A small self-supervised audio encoder (BEST-RQ), trained from scratch.
Model: log mel input, arch transformer, norm layernorm, activation gelu, num experts 4, width 128.
Rows from block 5 of a small self-supervised audio encoder (BEST-RQ), named by matrix and row number. Rows with one number within an expert belong to one neuron, the router's apart. Each number is 128 + 32 x the weight over its row's rms, rounded and kept within 0 to 255. All counts start at 0. Numbers have three digits each.
Before each expert's rows are labels from the 100 clips, of 14976, where the router gives the expert most weight on average: "responds to" is what is common among them. Only what is clearly more common there than usual is listed. The data: short read English sentences (LibriTTS-R). In brackets: how many of the 100, against the usual share in percent.
# router: router (model.blocks.5.mlp.router.weight, 4x128, trained with AdamW), inputs 64-127
# up: expert up (model.blocks.5.mlp.up, 4x128x128), inputs 64-127
# down: expert down (model.blocks.5.mlp.down, 4x128x128, transposed), outputs 64-127

# expert 3
responds to: voice: male (100 vs 45.9)
router.3:080132126150130166162124131088141115148110110035202166081112129106140190098080071075159124142141161127124147113103144098138132148164093140098138127111171127110081186107161094174121153137124143
up.15:166107140029111162152112157157078118180142148143145094076082093086112101118187092090156090142130131125085125088090145097125130127135108187158126112177177128119134112082104103110127090129071101
down.15:138074108124138169099099132097137135136063062085095099134099097119161162111088163132112122109098109155177172129167150134141125165157192124107198089147128096145162184151122104133121141196128121
up.16:132127114181092115112107139126133161147143115119076128169110071166149134136129135114143159079215107088114093130152071156166151183129126093097089130117144082114156199152097148079070128203119148
down.16:142143154093131131171133167137177185075129166135138145085151123042151078126163100136192170197063137124109088096107124129126154096127089140084051105153138126154144131180141179115097092125065102
up.17:112145155144152069155113105143043144145129177108146151111041162140153086109165120134187092126116187129133211156116120091083131198131085159092156158114131130088158123086110155077101142132156152
down.17:092079112148101137186054173120179140123151082113070136162175150161100090124078180115144099140191047105140087170129122152136134099101142197126115147152144131159151172147124187150080121043137154
up.18:108149095127138162136093054122171184113113190104058154161151115160086180151148172153105128105142158124126128122120173114137101033136152085098083122095115145150199111185134130102150130040129110
down.18:101115126135185094177136144188125102119123091131111116140146147126096127139154122125123126073125173125138086123117096062175131164123094120158111115111115137174111098052161136128125115112115052
up.19:107148113097150138183090157160080071158147098099146076092129176099175102147166079066143134093163086124109067148129138118144127113132155136120103087135161199075146088219132066155135105151095122
down.19:145143080218149105090132102133158136153115124130114118115144089108110092160059134189148104149147143179122120147091119075095159100099127044142091148186142103163121173116097161112110105234094165
up.20:116114185104132150081105084126170123138166157074073123155218117161153083129127110118182149109123116165156100070122109159086160147109157093161134156144127079126128114170131128086162149178154134
down.20:163117215155135113143147098068087122170114160165109111196118111148115175136087116140069181142152157103153090087164096107146109165133111147111111172151094082102119142114072113160021159151139102
up.21:118128145222155151166086084114183154110124146125100131203101144097138175125070112110116176154105128108155207112130075143139129107150111135110133105117143119091149165114152175158162153112116106
down.21:125149156114173094106117109119091051142131121148076157119112172104131127125159120138080096178157116130124065122123203161117128145113109113131136149153134159072131108146118106182072097105098162
up.22:149157112135163137116119090125123115061099143125131069184091145123165155138110141127151118129099091114120134137105113089135148214122114114136092100150149068107170153120094199140135115156125095
down.22:129149111107092115158104126219109122182156154138107150145138137143113220166121115137104114112159122105164108129095159089162091126162215077161127145097116137114105200134145143132109074153120117
up.23:156098156117203081114119175074143146132111142137143110205129120116137118123102123139000140088092180147213133141126138158023120111123146114153094109103108082117082136122109140136100109155104132
down.23:107070111112101058136146162131143127137151123109150114141120187168052131118101180137113110090131140087139162162154155155102122118106067121144167183043084132130116079051143123163152173159096166
up.24:159084163158120129101118128098161150141172179080088120168131181166149160178101092158166126157115166123142111117077136085145158170140150149155160141169112132095064152167070142172125196082144094
down.24:121136129132134119123108092093127085177113079128134141078143090100123171148130192144088100127135217127143161117120118127040142109135139125122143075215075139166129118129176105110089076099106137
up.25:102164124123140138136131152109196101153115125080098134129051083127132164146110164175124130155131099129109108138103146173085172151139114158126140113179115132097130099106138088124100128181138048
down.25:170151122163195113170130137132176130098128122133166114136134123111128136154159125065095137153091115085107067080120133120117203131170087197085158170091138130097122140177091086122106201128117101
up.26:130128112158140122168138087194175177137103174122133156117096126140127162094101124168094172112117095155179079110087130184174141105108103140097157118116013105163158135126074159096129110094170162
down.26:151122084122125169168143129151120100148155106106109103106132100096175127095113179120191081141129137066087161169167181157057120134101139126168099180132223097108152099128127144107137138100153059
up.27:117133177153093111128135099122131155081116144141105123090134189097136140079073177150053198161109151157133116120206162088131161146122144088090114126150133098113125152177098174132147145161115099
down.27:110155047193096140121192103156077128165167119118060132146115102143105128220088142116082120147136076082134172126140160131114130114135101178141104128135079099149165152166103130149098176118165079
up.28:155142119114185127130116162115043216113139065105131128104088111128094102146175189126113130150116128085103102144140096102164117169164169107159096138124102138095206173078131070126172135092199179
down.28:180109113084055138099122080140094185171093163103122123121135139131103087129184172167141162147170094127138076066109087120150156138142122086108109156092104145118173166130135150126132130136081095

# expert 0
responds to: voice: male (93 vs 45.9)
router.0:149138083072109123102101155115106189137117154139148117087109079169103125061130196148112139100130110109109080064124160115101081183146174091172120134113100084161117163100103117131169115098122143
up.15:113170115105117121144077136158181210168144122134190124128146137138129135140117162159080105069149132098094205168107124124091106077121127152136149129176187075134092174134136078110099134112106156
down.15:122127130128111146127167120084105090124143121188119162133076128120126086136023096139092122172142115119123137127166084083125153096155146156157100145126204134176091139116123203113131142068102128
up.16:115156158154143143123107122152152164144084144122116164142144103123146144131143179108132107114147200116195134027121120080076118135069097107184081146148082143177158168139158162114136152146179096
down.16:030169135133110153129153147090117125122075104077127111173129106159175106103140059121164138180137113147121075133133099137138148145123075123160113062155115122101161144135112109125109122076145207
up.17:140200115123064101157125115147134170164146134087097123089174120144146127119107092127156124122105160097156156116174158048129137114157149144214111116072157083101161140159120084147120112130043092
down.17:149167194137117080172098131143146163133095082102152144141171199167103135114147136146144114158130150118065072174138124143120136144086112155103178143146079155066141147051144158110157147088125182
up.18:109157112186150108165062075078119136150102132128112115144168132141112115112140118094115118101202063165124095127235142119098096122113150101204136122143129077115147095131140110100100151176147104
down.18:186122136137100104103138191147151191128129135165154133080095103168115153152093128159157145101062167099163085113119102120142135092143071212102102113133212101117182134125129142118131131100183165
up.19:127130112136116146120115133124047078142102087151096089159110107109106139145115107046101136153153095080172112108123144170165154126111093140141110131167109142136100179137128113160138154090121125
down.19:122051098114105131132103135106130113141059113120199125168092107150117138205102095126125185089120176126100092149133118102092082179155180111124139086141154111084079112136090139084151092089070193
up.20:145170114125095101111105149117170160182106142160146123119112114160109159080088137224089131161123127114141113114095157143077059156099161041135115172134101083093151168056077124158081137122106175
down.20:101110202140148150180140130141118087146147122093132091109175118149169145090123108124138180110113150106100047125092102156150138135144088195194130122071108181192129105127165126074179154123157073
up.21:137140128128176116133042171140102143145122159136101154107132151114152104155132088186144144117115182128059097081150134139167133150090073105107157103116113119122084128139074179160129169131125166
down.21:129172131121093103105118136131198170117147062120202154132141177100136148098123170114135118059094045158170167160081128103174108078137177119103086117082141157147138093084113225136097110119176124
up.22:125125122144088078123137121119141162103061114165144098117142136104132127125136163160128191108145129140144091127159122147153084151150097150100169098108171191192061100062142186099141096133102132
down.22:094147123187108109108119060126163154191182144128078107157092154150089144092123137155114073167142142159151137118102137139112061094110099144166115103137121097083157145139132165139154169110125098
up.23:090138139098160134088174197080123139090130136085112132126128164142136101141142147091115091169095125087094077138092091062114172180113135123095130112182129168093097159186124126215133139124143157
down.23:181126134119101149118114172105111058144093144145085134147107099197150070189136096135062102059139091149142165167128125176087182111104144089141167089133108148145165067132167138155129187100089109
up.24:123154174165145131080128145156174161150070107091181176118106126079126115180125108134120091106128088159045125138177142151135055101124107125150155085150128106158129087175167136127071140122112143
down.24:129108110083158139144125133124129094194155109128055082071166158186128122154147185127165147160165128172155096109153128114088195163149149096162102119115152148089135104101106138115089106165182155
up.25:179081172134093124128105030106134119085113117107098145126094115115102117195151152117099145098199069098179158144135128130153158149113130118111101142138095117129120168098178153192108118194194058
down.25:135098095167219131151134091118157106103123077167157133136162065133138107136175146126119149080111108083126210119115120098127193105141145130152141152080106157112090064137178135164118094160167134
up.26:175132071131144087134116127135138173111083094115135161122129204141097121144048117094083164108157106099107145128125146156097176096100106179140182145174123134111097066142091187105101130115126166
down.26:185098160139104176121175113143107156168155118153118118118120105138074126122096166117128106125140158149140070139140147122158143110199146176110113081140117076097181202126134131122155134195114121
up.27:175127135142135103169137165114107111130129180098108127196116150102136173133119123096149116147125121102128149142082098078173159110150179138128116073155174182148031141142112120142126169123096138
down.27:101114138106146128122061156183196142088087133145089136152111175132124135119106162141114125086186111118096112161099133160120103141152185099066119173083136074097126127159160147132121135136122136
up.28:121117115159176118174162030138125143135161153109146205133185155121166146121142133113074143123052125146114176080115138115129133112128091151181106101142089106128146117122135137136121121149084185
down.28:152136129091099147071122102142144157048081161064141128119158133139086123142150202079150129129166052112184114146136077145178174087101126125132142116123076142139090121060127160152104184126134133

# expert 2
responds to: voice: female (100 vs 54.1); the word "and" (32 vs 10.3)
router.2:107125150111117105142108077126214071083133187160114105204123133041111112128112109068134149162165150099137226117137124123118153114122122152122096090143155154138096108120144123133105193065105098
up.15:174128155118139062169135117149143113121185108076101122135137122117127131114104154099143106148152122184139032147134089119118118090134144156116139155111165130111125134088114106093075144127197031
down.15:131147150129149125088137075149166139131141097151080084160063120100175125095138122098147164139130125084155232106154104142129146148058137154181152081153105087194153109140145146115128104112125147
up.16:155146095166135133145121131091159080186094111067109098076053117112119130210123079101146140129113121146098142156078109129121118180095167150134121019086066133119149114100183135097141129088132114
down.16:091143151138187137114124097129116105125129081143091174131113083125111216141172160139137106161124159123126124086117151127117127120178116114134117124119153194117142101126092145096089097116123081
up.17:132133164138091100150096124195143129085136119116089145115180100184105159095122182137130152153122149116083163137172156136110110159089208141138073079135136130175149138180121100134111130102080136
down.17:125108096154119123091145123115051138143106112185067156108069173078124078092125104111142175175135158124107090096137099120193207120186085096077158153145164137160132107094181105108195111116162110
up.18:112094144045136159082108147184098161167151129122117111123107069093136169143160123151147126155106137100084068141133106160123137121090129119135111078131135179135139155177117136121083154145173140
down.18:158106143057141166110157078148112068131120119171161078127158106133067144180183158135047079167125158124122144111078123170120162191087132113133134140123108162150168104106163087119130219104146116
up.19:139119053145076120105106126138124166157081110136150136062083106103116056162132143118090126161176040140138135127191109072088113160084153099174131157135166190108133098173158203104148126130161127
down.19:119159155125128117203153136091121118139179092142135101125166140169100102142129125159167073204101111177170150060111114154192081084146117139134120082125136152164151117144151113098102117115099101
up.20:190087118135116101144087093070138133120140087107105091180101119153168100123113098149125144139141084126182132131148133110106169102107161193143173108135126105083125113144121117187152105142161125
down.20:116100147229193192114161067112134136117153107077069128098156085128118177093067076143088105180084180168154116063121131179086126114162110088130115079115114112123061147167191152100104116153091122
up.21:178069109099169119105209142143126168142116120119135110153084099175074179126172112120152188160027115156147146108112104128156119133173144143128114136087119098129188103148114154134099157199187135
down.21:064122080137171086127092137142060081101126093166182071171117082159162182115180116146101165058154125137109101169136156139134077139121136108127131102128132145113128121099115114127165165154133052
up.22:094136157194089151134131134190154138109180133071085116094140095102117126129168104087118114188082120128095136124131148146137133089168125180115162128132130076196113062120100091123211136150184096
down.22:134096197135134110106142133168082095098170150152089113111161143138099180181113121079123165129126064137162144154112132114114118093178130094163106090127135153085121132119103145082089131087101096
up.23:100074094131103101132131106120081086160118109142085064164121070110147155158201118127132153117105129109143103145113149130121124119160130149084075134128138146160153071106133138090108090148165113
down.23:144083146188180096149116083123107154143154082122151135100109099162090118191134106159144164118113105138133110062141178126125129194097137120210099118135176119159164090091133102128083163050131099
up.24:080170148127139142130139166111106134162120130106135115126194145111160111093091112128128102061140102159142066098098165144062118182162144144240106162095112146057103142080154118124100108149162125
down.24:138112135186181154136151157148084126134176059085131094155127090124145185086124132101151157137123057147151144061151155154145161109187142061092109084153094096136124112130138138145141186132129129
up.25:169038130206168101145149152133125128090113050157093103145137117123112154121209131157153143141091139122136167146140102137105136177084128113121135183133117105115094080143107070140063120115145119
down.25:122152100145083155161111138120162110179141216104098094100120081151070110121143154125173164116183108130086087166112084106128102114168151159099159129154143169157097118166142124130137104121113164
up.26:152157154114141177121100139131113097170161143185130105160165129117103086140134161153113045092149150121106131116124109134192104138116093100140155147190050135103115119094082169138122151122141150
down.26:161130128091184124135131175107083153126110122120104157134129098113218146126177099145145152085148136164095161094155094166173125069112130131136100101115144157118136095183101136053117165204150115
up.27:164156102122145089186109098098136072130115143114113059160115135157132159123103138154128178107166077135141131126168095123174135195087097147185111124133116122093165214111201151114120155127103080
down.27:123096132109132114075150116091043153110090098115148107163068111135117091116154117118152143183075127131111123116141072091079130170168113152169092157178119101081177069137081176082127120173141131
up.28:124146124101149124172133077139066177167113162153161134110111122131116142143130156159151147130096176203156053150144104131094144159099094120110164083110059138099141102141117201121130146130132118
down.28:127084160119061113176108114169135105172128132136169127216182174134067062163123144137084113166157164134119138141099148158123132174076095154174117116133107143064121137093130108118108132152157087